Weights of a small sound classifier.
Model: moe soft, width 256.
Data: trained on short read English sentences (LibriTTS-R), 26041 training examples, 148.9 epochs.
Rows from block 3 of a small sound classifier, named by matrix and row number. Rows with one number within an expert belong to one neuron, the router's apart. Each number is 128 + 32 x the weight over its row's rms, rounded and kept within 0 to 255. All counts start at 0. Numbers have three digits each.
Before each expert's rows are labels from the 100 clips, of 14848, where the router gives the expert most weight on average: "strongest on" is what is common among them. Only what is clearly more common there than usual is listed. The data: short read English sentences (LibriTTS-R).
# router: slot weights (model.blocks.3.mlp.router.weight, 8x256), inputs 156-207
# up: expert up (model.blocks.3.mlp.up, 8x128x256), inputs 156-207
# down: expert down (model.blocks.3.mlp.down, 8x256x128, transposed), outputs 156-207

# expert 5
strongest on: voice: female
router.5:141130138110134118100126152127126166116123134083117109141065144143128147147229076156159113122110161129164137150105125096154097124109123164174105134116143127
up.0:128106053187079163151169109141093138132163142131193197182149165182134158137117150120130100082110104153093100112124065138118125156120156097099135093186089149
down.0:123109135118144168128074141119173151125147131150107055131104076092123104115125077129162181096181157123106115144134150110100152129159139171122147102046131109
up.1:113145151140111102132159182129173128112130169191130112129171124122129147143082173121122129098166117134138096095128130097107186121092161094117103140125116165
down.1:157123120073101128097117124155188145156126070135117074127143088110126205135110126130122120108089103181182115103116167149074106128133121123142125158088121107
up.2:134105100168123154109143144118068130149175126135130160180155149189102132153106191145113118072123135178149087103137059104137121095130150128120099102153136142
down.2:121113141143090177163127108129153177126157143139136080119082096126111141131126087138217141142169137119092107127100167146163131173089166138077150108108075081
up.3:146135122182106171136147140159105133127151141113161197167116191173134105150143128111150104117109143122101111128098090137145096154132131124122135098179107153
down.3:093101137118122138165111113105153143135148139186117098105083081107108125106137065124145180106173119134076113116123178140099176107144126153113142106069102141
up.4:146136118166096167150150139142109129123147137106165193157120186173136114134136135121158083114108141118090102133101086127155094160127139123122134099193111150
down.4:108104152124128140158115119118144129129144149181096085116085077101104099119125078135144189099186114153078108106109167135098156105153127145119128103061104135
up.5:115166149119098131155125162118158137111132152159118131139176120144132153113072169162133148101178124141164119101136126096105155153095157141105127155121091155
down.5:151140136115136135116081084139171150163112103176115090104110066129151160146107138139136128128112116166161138139116141086097146114111122154185096171073139106
up.6:133127046198079157155186098129114129125168129142175186169144166178140154145111156122143108089123085197094100122104079159100130150117153110087120095189089147
down.6:129124146119114179128087140123143166135142139126115076128099058087105093102132086118184174126170163138107107145147164112142136139132135175115146116054094113
up.7:115139133170139128158129162114127154144176145171152103181167106125126098129067169109113173076164101106163098097111120100098140128112146163057127124131126139
down.7:142102142102182155079064127124165133182161068127144057151137110146100118117107133114140140077112128138158122109101152068103135118161156158189138165067159120
up.8:142147123114111125159134163132121138114143133169151100178197084116145125103077169122118152104177104104135126112131125111101144125098156118099111137140120136
down.8:171121114076122117090062106148170137157117085134126049098154098124156164128104150141117152143073101161180168124097119091089123140161133140175123173093134113
up.9:133132128179104167129144138145101128134146135111144197160120187183146117165154120123142097118108141115118114140090094132154090146129133133125127121183114141
down.9:086102124130151144166103125112165120141142143177102085127080074088115108102137052122136178112193125137079127101118187133109162109146117143128153129066108134
up.10:069118127171076153178173113111074155171170155194167115167151103136148127168102146103129129102153103128120089135110143131143126141116127133049124074143101140
down.10:138123105098184089090072093170133118159149084098165104126174107120112133129113143145125139137081142188169156129113164080105098103134135176171138146068181115
up.11:152133125100132092115104122111182130085108098131118114109144096080077176105089149223120152122161151151178168102149126084080106096104156147108097185090151129
down.11:080166120137143184148138137111082102073136155147123098154111140103145070135127136111164124122183186046107084192134133089200159139145155175114140089135089120
up.12:078113145163130129177182099133140143142139150191101126111178072110133136149103177102140149122137114160156104144130129141143115110105118149041124110144122159
down.12:149119107084148126076053146151178114164137079078133097167187126132103141134116129150159119155133152142154156154081128082132094116096154150190145156082130102
up.13:095161134119139136140126174125139138093132171175124121154175110119145129100074160134115124109171125128150105100153124092103173134087153109077117142143100149
down.13:149132098065146142099095112137174169187129085118100059135105086108150167182100142123136143098113128134201136109120136100068141141130125149169112185094104114
up.14:116129142139116122142161153129137152088131143157100110146183082121143121084054165142118133109153117123110123117135123146117180132117153119087118132137079162
down.14:088099076078135131110120043130182131166110091173141083127156089143147181156096119142152128147076094139156121113107133124064137111110159113170099165116185107
up.15:136156121124102108141124157155146139109115166171131127136192105112130149111067186158109116107158102117140110101148118109103174132110149119103120152150096152
down.15:120142113100131138093090120135176127172143071139129045114125070120137145153105089110132169123086124138180147089106181103078150127118113157163079173093117122
up.16:074125130131110156163143116106140127134145154171149128111137099129119138142092145138141138103126066168160106127100106153116140120099125129070119100125117127
down.16:155110128119141113099057108161117136148158062101131100146150126131147127153140102150175143128131157146114146138079157082131067128113124187140145130118143120
up.17:118163112139124154167151153149136147130136168166135094159184079129155143153075169147101130093162108127158105132137136123120182119093151125087126147145102155
down.17:124131108102100118122110138123147158197166133125145057093136049081175152149095107137105132073113119141195145130091167109094155132133101122174116185115154092
up.18:150132097158106152113104157146068162146187122133141153216141116169134103170119144152159147085121158101146089141109116101137096139154134171118114085150123117
down.18:080108121160115174200143136124170163110154172168127113154061101121107134139149064138172158108206109150066107123114152151116140136130146170073115058095088124
up.19:101152157146111090150165114113148130120139159143134092089118115104126147143112136140131115100129122178126137143110114132141178098072106118089093098134107117
down.19:188130127120162129077204094163127103102117122045192157117156134112090191119126136101149068142122143190116120140180148137142161115025162106160132115196174106
up.20:131139125122099116149135135134157150094114139170149115144199075110130158118067174155119151099155128123130124121127124081095138143113186119105139153127083148
down.20:105104139098174106088105101162141190157119132150121065095114100145128168134102152130111143134089102180196140087125158130084124117115119171132111167053121114
up.21:134131117128092124097106140152070131135176111132106110180159072140089124096102175174117183107154208138153099124115103070119115086093174180144109115079114094
down.21:153095115136169157144118188094143114153158152118149094170070119139146195135161076156173105111114147111129059147133145108163097106050143194114156112096084122
up.22:081139120143143113142129141117090150154193144192122118183184092137143147142088158101071179122154131092170114136102141132123155145121119161063110088131154132
down.22:142110086053113093098100090131149106200107059113121102131143090119138143120139138139085135124088111156206156112144121123082107122196095104187112169073156102
up.23:129135141104148126127070123109194120135085104151102090094124104110098153133142095171121169136124139137137153121141204131117121117143140143151121185087132130
down.23:094185096155108112166118159133083146104184175166133171181112141141139064148140122113139102117170153065091083156104113102150158142168153158081153103168118118
up.24:123111152095150169137112126114157117155103106124114079093091097083124118128163072088141139132102108110117132147117213158162142142155115115154164150086121099
down.24:076155086179113112166121154122076132098148144179107192151126178165133095160145144118121107126146149087118099156124092117153106111155161150079112088167139145
up.25:117160158139106131141129170105121138092133189164122096164193114142156131119040166131127149113159122135149092110111115123116153146105168126086147124158093142
down.25:134131102081112147107096116135194130139141103138164054154109088062147188142113131119142160138111127119193144140124131075125126145125143111173130141087111127
up.26:138122109184090143126144126146087131147184133128163175200128157179129105152131144106161119097115134115116093130102081112139112143142132140111124074176120130
down.26:097117114139117150189110139124147158118163158170111101127079082091112115123144068131162168112206132141084111114116163113099151129144148178096138088076093133
up.27:070134110186142116164162101135160155131125179161101082152179115072097136111047155117125156094180094155107134129107112130108134150115134090100105102096103147
down.27:168122074089109129066150093169118188165061088104156129130137124112134180178098125095162089166110143137153160148158134122180165131127153159155118159169159148

# expert 0
strongest on: voice: male
router.0:096095152146133152141155129092162114098109165160120097115110085070152127163112109091135117128172147127147103102121150145143177120118125176084120099148135143
up.0:145128121135113142091118145140067122181122125116159140141193154131143145118035222123124157171110103101103139152134090135101101118146125123152159119092150133
down.0:089140127133133119120077102111122079128133103187097145102169201163106092138073180144091173104198148051106144145160086161122138095183119128133132099169144175
up.1:107117114145139127082112184155101128162133143150105132119183157166121124137046197144089159168091135089142104134088057137094087125138143105122103127094164137
down.1:063139093131132120090157097084102105128120131139132106123186109124120104145069172121146133114128102089135145108111087105138122133192045120137155159166178150
up.2:162137136144110134098129146133094136140141153125138130158214128152131127121048236163106138143129113087138105129125065124131108136130115117166114120124104129
down.2:159133146128144181158116100113158128080098131193145132128101157155129134118152138106133174135157099121055175088162111142178141077135145102164127116098136154
up.3:157111130140147125082112198133067133185084098139160126121194144162122153123075169163070170145082086100096105133152098126090115132156141120179133140115177132
down.3:134175119121131072129160126096183108113117163126107120114156148116088118046103207120057139112129127170111146072185115138140155105127098091173129108146173148
up.4:106103123173149122145092133146099148114163157158070144125158126122122159140050168123088194171139106119118140188040089157112074134090132158088090101080140136
down.4:148103136119113120142199109092115127126166190086149109118046086107105134102181000109160081137115092185120136098160148141159183137084112106122133098120149084
up.5:156120143126144120082116149135109162163145112121121112175214139139142095147037218157120141133109123093112092143113111136126125154118139110174169119117135151
down.5:127141131194162146122127103149123157149151123163130164155171150187128138146082248165103136157191140130101135103127105105107131139131152155098117135189176147
up.6:097091117184156130147124136132083128138166151161090142116145114154108161148070147110102186169145096133124135199058104164134081131082113178084072095106134129
down.6:139078149128115154130173127113108121099144172082147098096039070100116133113190000088160114137133119168138107127133149181171171131086081137127132094111149087
up.7:108113148151146177124159135115094124132060188120130094123127182113117118142115127100070120126153102133076125179123112138148128124105117092174132079098135153
down.7:162140159066111152097114153133138154152130088096165107173138068127160134115138112141177109144085139130129131167115208102142108149129120116171154155146105104
up.8:163182131100105115099118151135128146146134094086145111168201109148128122121050213111148117109111130093118108164130086108127126161152153097180165105134126139
down.8:118090121159103139139161123125092094158135141170120177112153161157116137149119232167106075119125119130108159096158104103095071117148102151138130103158163185
up.9:100095119180169133134115140126086120135153150162079142115159128142120159145055151102103209172139091127122149184078103157132090115077113187084076103098132132
down.9:148089152120103143134162109098126130103157168089131096094056053096106151133180000093168117153148109173116139141118149168154177132082085130138140082120127086
up.10:121120122125109123053126166139086131146128141120099135147201142156141109085049200149119137135116134092115130110126070111117117137136122070201116130125147129
down.10:109139143133166132139131141102133115114169169140120124076126160145130120102103160087108146115177127063076147117147100136113095123135137079144109082036218126
up.11:086105077154155112172145080136116115166209120161135122103100083122120162124141111082158128136115078143129166106150157170124150151155095140032094092141114063
down.11:154106134151112152129150141120119108154147143103142128132000131130112137156238000128126108108093111147166116126109119137151114145112122135122132134135152119
up.12:137148131091119108085108137129125132164116089111122119150198154172123113107059224134111141138081128090146137119152088124108109120162153096146161162068153107
down.12:099124108170133103150141070095137108102118112161110115108146160132078160102087230131080101096143092132066162083136108169095126111207115115093131110082127130
up.13:125137122104124122057125129128119145128103127136115139146184139178111132116057218152112150137119137100140112122116081105097088134128139092175139123102127139
down.13:125129078159104145156145126134098083120137099153106143098145176118128117118121136122088169136088128138066147109111042149157143141163092071110121118129116136
up.14:082117060171137107172151079138104124166219126154139133113102101145109157139132101093139124128113072163126165112128152171120145141151102151039102091148108076
down.14:143095145133113136139162123127129132143129136103144144119000134135106127142218000123144108099099137144155114117115144139154134127110135134130126127142146138
up.15:168135116101163154088074130157134129172123038111122138150135098145120092118137173128127132140063129091177110145143089096116155128175067146141164144174195130
down.15:145148112118098139127135119165087082069094162135104136114218107118139176144083255183096085109126110175074173073116123184103143091067159104186133119134088094
up.16:114144113168131126120170107104097138125072171186124127108157188119135062143102158122102151152162124096081074169137115147113149135160147104200133097102125196
down.16:178156132102115142097129150146140178125127074103180151158182139128153149115109176203134078168056119143108109146140178096119112144080176113129137172165095114
up.17:152101139063141134054121132128097137152120102097148124143182136133149104069039217170109155139079156098143129107154097121118124122162133092173152164096158125
down.17:141123117153114116129158098093143132123147172112112079061136067133112117129032142085098108123145121096124148130209126109154188089116100128137135120160141114
up.18:098122081124119102166139073147141127155211120137157105111103073102115147105143103090175112144109104139122172084135157163121167147162102135054132097147115046
down.18:143109150141123148134142142131114130140137121088139155143003153155132149146220000142124101117082140144164134139091099127134105135123136138126128139141150127
up.19:169177129093104136090123144142124168137112112124123101146201112126121113138067210140130122115119143082118088155136090089126128149139157099195158122108132129
down.19:151122099154132103128135094155111096142129135147152154148197163137100143123082220150104080097109140122119147131147131109120053100135164144128108142208157146
up.20:110092129151142135129109127154093167132149158138116130135184136106128144131011198097108195120121112111103143150055066148119103148090136118112115107104128123
down.20:154135101128097107148189109108087159125184139102152124132077072120110126110157032107137099098110073182126162105156170146138199133103105086111154101160137083
up.21:126139118123125135091135131125118172137104145139109139143202109150143107170041230110132172105122140136132097163138065102134132138110124139140154119126143159
down.21:138053154117150161115131143163179123125118095100120162171145208138172161138094199169124104185126165132132116173084112109066110120127175153106128182167078158
up.22:164122120074096148062079142142112174104119101078170099156163079091116148080110164162144118105130160137133097099149071062088184143107108097148141111112106084
down.22:140117089093136170077107142198071119179117100125120133133138156146137153122139160153104140156082100120140118122151115179127072174134122090157144151117143137
up.23:157110126144156129094087177107119135139097100146105180126156142187165153161103149175071148137098135144138131149155124133091058094126137145153097174139185168
down.23:132159138163166112095124096135098166119126134179095140097133193145117100112098198135107162186098151101149133160147097141154077116129120097091104097134212170
up.24:123147076138102073127126098162056170190184130152149127197132092195120126140078145139134126121103116124188117099115085112052163191165125145105104104157126103
down.24:100138109144126110166166057154170097139140114120185153123036163131057117123169042117177122073124094111115168099115158147104113125160180084092182122137121144
up.25:140120157185119145119138211131136138093092156146097175148131162172149149168132139185085118125153159158155070145123126092141148103060154163132068115178145191
down.25:095140086106165086152130101140075106154159121143113092116200076087050122067072211121112141107150125108080196054149145115119122077168128143122148107098170097
up.26:169158115113091107079150158194104177125113165142155134164199162134130093099077189159097140140120127095113105130136072119086147164150151067203157125129113156
down.26:174121117107116136079166202078102120137119115126139073141132113126126078152125145112121143169125128130157088120250121151127144139131059120154102114136183126
up.27:182138107104109082093091118134122128153072045082114114124191127141136115101100140158104131148081123101143181144137132113110088148157126087214153189106126109
down.27:132146140166152089141189114061142152091147180126125101100132154121143075116121152088178121124170170088143105159126128092131168135075108162080131066110107083

# expert 3
strongest on: voice: female
router.3:150157131160099188144139111145090183068121172167179169139208150159194134097054198133092112155098102139095125147069118168100124132061119100145128127161093151
up.0:105098163118170150071102140090117115179147084067108044114133136113086070154089167075162124167118148083081106161205091179160095142174053136141154110110167112
down.0:130184157128122075085119194151129155169103091175093139127087152179136125120148060131059119085125150127184131138144122063197147124156113147138139191094096153
up.1:137137120126116134133165091142117164111146172060134126140170121163122116155086191091162126157083114081132140178075084161151096172122075124135174130143095133
down.1:129205161078126051132127169164112172170155108124083130144112114142100134074130131170078125107118138114163145131133109077160140112152160106142118204110164105
up.2:149189141070098073152154091140115139088158164135154132147181105118089151079105151138147094125099157145209155121130158072123117124079135095072151150155142122
down.2:146166165051126103105120151126136156084136118110109151082118079129080172049109106190103114136124142109111129121156138081126090084111155085177125195104130105
up.3:173042156109169165103138132089171107136088117129130112088126068070161120112127172071166169107133108099128086126081133148148071112144055162141161105158176126
down.3:112136127133076193113092066115126194138125098142132168149072186197164118126137176093172188130118131146074111137129119139135117185105175117156172151114146123
up.4:095126141142150131127100138097134100170113133102113110098140174061102072084156092135132148097142142127085126110204137151150097108185117098223167141085146122
down.4:137061099124120182169085161066097110177157081082126177144073150116128060094202089163127204120099120130082118124144122123158131146125111125149192113112167092
up.5:147121137093127144122109115111154103138104133132111079122177088053130107106058159126157133132141134150074093147167153147095132141194092141208150156065157105
down.5:155051082117131130140099107117107145164130122057163136183099123128163069078127113078157157127086095101137160133088112189110099190138124129173156118124109093
up.6:154134087113137091150121122118137112128121146139154139126136163102113148081116125084103121137119050133041161098135146179108132149138133079123165151106141110
down.6:165121095143100136145101127148080161143093120155108179164088168139120107113135090158126127107134158142125189150074118132217087120143099128129138091154091139
up.7:099079140103165141118112091117118101091100149119143082079127118059140119086125120066126125213131085106044139096117121224171102165145096113150139089124137130
down.7:116114111126115163148139114181140129125135142133131165127097208165169171195142109117125152153066126111133124120109108131135141199139145112133142094185156172
up.8:120135104125094163113107121160135100139121061119138174156113144161169127187149118121156153083096178114168095146117149090177088153169122181147169151170146164
down.8:109136170093134070127133145048176103093125160141089059090139085085087098129107155145164113105165160141097125144142170073145149058096114163080091132087129106
up.9:087072086139131181100097118105152088149127073140069164108144137073154135178131115054169172082107178144148074132146122150089107128124154177161102120109143164
down.9:173174108133141114138121142092147094097133103143069156099170117177131096131078168127106143155138151140131154154140136098123063083085151189045071119150169119
up.10:075120141168136150108119131090144133166114060141117175138121146145164112175123102131182146136127163120174096128143145121115107133162146163148102148113147189
down.10:195130142079140101104147189040152080123119115134073145145122076117148113140121094129134159145170140143133146170161170058161112095158162163116081146131185107
up.11:096144126099088071153138124140120150142157152059143123127181105114133110132125127119185130113077112080115128163103091177130138190151096123066114122133090096
down.11:180197139094101080082100150158103155145141070110107121127112122154115126112112105184075131092128153082163164122141119074170149153159118120160165210093181125
up.12:152058125123155146100099117124134107122061143096099148100130157076123102131114135075154152179149166101077128116110159233174076112167079099193140083122127128
down.12:143108108134137140120115156123099147170130148136111120161118157187120112155124144145141107178071166103177143112133131114160107124178170123095112125173147154
up.13:073089122117171124083099077108153062137079101141107117103148092076118084122143170085125145165133137120128093127125158172101115138185089132203164094121143152
down.13:116100097149075187190109142155093115173135111126169156158138172131174164141127098079134155104107131130108126110114121187131124177120135126157150122185112155
up.14:082074146144127124085100028129131082202091103129107098100158115101136147161117170089148127147119150110123079142112068213149137146159051133137136112123147154
down.14:172172158099141093058103168144114134169135062122099139109094112150154098123142110151071133101117153084173155142126139099180141109164138156156152178106188108
up.15:120109143100172138099085118115132128120056161126090097100161117072119095087107141101136152163159159078083102122168177186144139127171107117203133108089168159
down.15:165085145065124134138124159081113089181156097054090156133083139108182077100205078137106121104127118125157108138098136091133177109137079122211219137115172102
up.16:109123124129179136129113105141122099143100137096133096097116172073109101062139140109120118138166077118059119092168147151111144129178106085230136135104164119
down.16:116066126144146150147089209112102143167142089116136154123092136080133044102185080143120155102103115108111076120122128124137110150177082112166190133095110095
up.17:119108131143110089134126115140117111124158120063152148088110165165124118147175124137154099137079141125163086164087059127165125133112133140106119098184153114
down.17:157176120094055113075107153206142158151123091095144136146070126160124125116162079142124106144109155057160125117181188091157143162157130076190191183127163097
up.18:091066151094191101024121098099163085136088121112105073082131089044122109122108179080107153159126170104101128089136150149150113108157084124190128084124153154
down.18:179096061111101172176136071154101168116167125147206163165116182130125106099147127103161143146098110116135106075121153206110142170142141094149155099178152159
up.19:081105149125133138083147077111165107130114112114146072092177086094095087120095207073173175186111125117155103161088124210177096144146088105174137116099134144
down.19:142095106091107147111100131182149128150097114100164113132064130121150117183216048097147124112116189110102096166124154105128123154171129196128132137158095156
up.20:133116110093086186151092156169125115130125081122126179139098152145183080166154080139132157089122174097134083141066153100200097130175145161149164154157129173
down.20:128146137113143084162147145076197110102112149107117079088132092071095115130131119130174107115141150158109128121134138104172145095077147136091123090082084115
up.21:113108127122160144109088126118149099136079149089111119096127130055096089083135140113177165108149156103102078095151135152123087112166118123199156146108155162
down.21:144115076127113129137098194115099111158138095107116150153085135120133057092201085143095135148113135129101103118144122076172123172186096076172187157103141137
up.22:165182147106097110163164077132130139125173161043197130129140113121113142129121137144148078175070102121162144141096071123148097167132097086066139161164086098
down.22:167189189085107069087122200139113174137114077139072133094137111139108135093120131189082112119122145068170154152150140066154112085157152113159119179105179098
up.23:125152135110093121152167115161094160106167189080147116155139085169146128139142140099144092176079106104140146165076085157134111184109081118085148087149086092
down.23:158202152086103046104124172183114179145141110161072144122138130157071124108095127162069146111116128100153171113137114070169145105187148103135134208120153132
up.24:133119131122167151143125117130119121147104139094136108100103160058071069093149106092124124137142118084060131077188146167144123137179122070166199117103159098
down.24:110102105092134136148101165109107124159168098127086172149076166130089092094160086194079111080136089107091134109147098119186134135162115132131190134105143136
up.25:094091131117153139098110122113120107147115151123130084091120152093094100098108126057150142125130093103037135103194125168138144109137105127168119108089174104
down.25:121115105188113131177069194165094160171147099140101188134113155144134057104135063193125120104106096139125121131109067102217120146170155180099169117130123139
up.26:133072149111165119084112071075184111097052102091120085085156139063170122129144165050148157145164166101102119149087114195127106099146079158165153116121130132
down.26:153100069156077156145107112215114111157140133148136146198136200152149174118125127125116114156071125106141134106136142140162087173114157125138124144150118116
up.27:190166115131112098129147143208092134164153166120199152161134162170129135074106112133131103118117106118094117130155108129119121144162149059118114115155089100
down.27:164083071105139089187106099178073116147122102121133185143135175133107161082128144151142100132141081096042080042160125177093138156137140100146092123121148128

# expert 6
strongest on: voice: female
router.6:125095164150138118142128123062131121159219143126072143110118069143118077136126128114148157125158158133160097135115133153162121100138088176064115086109173113
up.0:137160100067164108106099136154121142156140130089129063151157102028078116079103145139128106123194155114143144035176055061064185122140137117136133127054136099
down.0:106090088176134057079083127139144080147113083150115156119115161163138129176101115140128155151122172094160125155154130134178089140194151174074092122126139202
up.1:144142160109147118075098117123181121089115156108090080130219153108129106122028227135130108111159159110119113146128035101113144099118138125162103130072142138
down.1:177125129090091166141114146103177165084115097135083123171166092153168131187109166140179118168181141085127076140120163101105085117141111127130112096134107153
up.2:139133098137137131098102130120124121129103127138116103124220138137103125130041255162097155177127136105130122124157077138100137139130129112193112130104113163
down.2:124164116107153092123132139145110208194131104124141109170175089098106148109110212144127144107125127156174111086098140145097181092141125147092142143114164118
up.3:151130164130130124092135160152142131068094147133110101122181168130149131121068182149101097149158147148109094114151094078111135091115153115165113158151103189
down.3:150160097164042087120112112115111155144135138090105121103110164132143137207121154109097154108138174077146140116155178091180074130151119190136099144157160134
up.4:115148116114088127173157136139161122092124106157142180157113155145163145168158110158152110104116155148174153111097154095145134155118154168069117167195097161
down.4:173154125071125122122106122158109141120119116103151074122201070073107153074096208142097124141128090120078164096129163118112134094123131046193163155101108086
up.5:146128159096109126076095124125134156125104134155099059120194156163129141098038201122098155163136127110122094145131075130112091139131128120145118126103103142
down.5:201140096120114119130152168156131202107141130112141144141167123113116130101115175165076120108108102152154134112139121142132126127038130096161135174131160088
up.6:140133170130134127140145160132172135080066188095115139110181190110147153110103181146087097153122113143101146104125068094105114127083160107125117142152110135
down.6:134109123149111114123188120126131146080101178128046172113120145118163085157111160082116142135175159112161136158097090101176102116119121119072133094147151158
up.7:108096127127144160115109112122155130122033143118101078105194202116121134147075209121108130156112128137148113152159096136136106114109101105177114124114112173
down.7:203138118093139143138116148135109203187150130118147136189160125081169123103155150114110115063160115121129052089097137125078151212187157143159143134138121161
up.8:145144146138141117096099144124148129112087183125145096124210175129122144112034213124122130131147128119109141126162071089092104131078169088149116164105086163
down.8:193128080118116122159081111142111168131154151128095114172140173109093125095129115197158161098133132133130088074172091121119077112191127117136116130124141160
up.9:113166125109093121175158125151171124084118113137139177140110155142159155166157102153161113115108154144163163106096160093138127148118155159076118169192089161
down.9:172162110083125134122111120158113123120113085101168075123188074088108161056106210145099094121097111125086184107143154117108142097138133052198181167113096077
up.10:159120163114130130082084150099191144103110119112092064095144103074134153104115145155088120134139123159168083128100110100114137100086133105156139139090126151
down.10:110111161133156135108161106127127088216119134141182186086123192171173104123160168119105129103097149098160059120102131153131077189143100130083142144167167151
up.11:129150150181135165093121150137108137102093194101104118109134199158138132136064202137095088155118133124078107146123069135123090139105150124166090124089117157
down.11:135126112152083123134082153141106141147152129151135178149154126143172143163119173136134094094133152142145113066134104071127128157138182113170124146179126255
up.12:133106123170131126105138144155120145092098191112138142131179205147107121135085174128129111131118118142112141150147084126112113145120150102173112117156111120
down.12:138155127098059115084149118157135190141122123134119127166139160135139174082099187143156105099079149140168090133136078056141125106182156124116105145178132167
up.13:127145134119141134098144167113092152158116169142121119169190156162128105143080187113090125170134084105092102130131104123088110151139139097202145138088142131
down.13:201219057089057067137176143174078145148133109132149133139199146087078163123127252116134124125085099147161155070092110123109109145130154053125151156168156101
up.14:184118131162126159131174171108118127145104118117158175131151175164133113107100157176124101121095083118080133131107118137132102110170135118155133143105143107
down.14:115064196106176159096083145102105124167152154128036112058120139147103043128148048141138164141177155105174070116170137145110114097128111182127087141083197146
up.15:149144078128144099108114151145071149177166116119180082183125084127092089094122142100168138123125100086126118104168098118112152145165123106124168080101161081
down.15:068128124150098093095102091168136084120098109153098156120068159165143106203152108121169118131117176109174122190156080087138103115184135147086104118143131185
up.16:145140154128114109092095157107119144157074159110135123118194167095138123122030193138095147160143139127129121144090101110132114134150150086187148130101142150
down.16:172158124080137127147131179113126124138116121130187065135182141119161111145123122128131068131090205134145172111144110125149126144082147124162135118132100083
up.17:128135152141129154104154156131096146123095172110098122154165191149156100129093189105089118133125116103075127153124104144109122122130134096183130128135117136
down.17:164192131117066097120163132149101162129120149147145179155167174146094125116137207177128096096092124155134122125099110009128087127192135136122103137207097131
up.18:129123158133122144106140137133146141111064150123112097102212170155101126124073208124077138149141148116118113130170055140124131147127134086208124121083142122
down.18:136113107101114137130155171117083184144149162152150156190201178103130143127122186121197109122147174120144143148182105136125158160132122115173156084147024142
up.19:145151163098102111116127108146155110123061100085140101125162152135155138103076175104111133129072145080113159106124084089113130121159132080158183200151149136
down.19:123145086148115081160160138167110175146146151154099222129145120152108166185131110100120131164181126149158123111171158140084158154144107166067083105152074173
up.20:139145131136127134115134124131098130116116161123129093142187149153123125123053209138109131158117110109128065111153089151121125104148150083182119148122102130
down.20:132213135110125085149102097184078143146109128151095117154215092121113185130109244143145127114080146120175133088124075107144148124130117078102104122204171141
up.21:138164133138130138124135139169128143121120179134129097131188150161123114093075214133088130144136106110099107130145061134110120126118165100171114122111135143
down.21:194166115123062140146142167167128142085166132124105152155168103148131137112090221094127153111109158114141133082154095085132120130096137100123137080158114144
up.22:127152144110149160086128126117114120153094157112116063110226134144115134111050190122127159136131124122126118152173083125118143119131103085209118132102134120
down.22:177109173076132114171104099130131176155175119126137096148137131097150181121149153166152144095140072124125137120140166118112189139085087161105152092149131115
up.23:155150104065154093089076142139131158129148111092138069174144085034071137069110143149122140135180173130152134065172082041062163131112132127145137120068138109
down.23:095109076169118084100097114146097052173104083185136158125111170117128110169126147118144123150121159087125163151149132133151100131199153154092116129148153207
up.24:153130184116129119101069159143128125073082154133121109104188147106136134105084187177126128164114119129102136158150086069132146126092142107199108130101115146
down.24:145103169151125160150119101127099135173179112131100116117144141107141076153111180051137185102180150125144055096128120125130113111159106203136141072135170141
up.25:149122139086125117087102153137192129105093135076098069092137114053163132101145137153113113135136123107142117074120099098094166146112144106151132145081130130
down.25:122098097127158129130152084137116071214124110184189206100126159146174110141153158103134141069101094134140109099098118162141083140179133131101179135141167137
up.26:156183132075127083082120140127148144115105129102142051116119107091101138087107138146127118170145137110149128075156034068073174119185148085136116133094152107
down.26:144065119147106166122118139156151138159156082111141170139169145124158140157107159104141155129158124066134096080180168143133069151227157139112137121134128177
up.27:118135155158145124143161121126132174084065173111130152130185172133154152136090171116143095128136118121094153137123042144075101125105152089129106134137106150
down.27:158214124143107087165198140133150162094148113153164184156149158122098114124100166142155159094123144161110144102130116070093084132135129166099121150154119118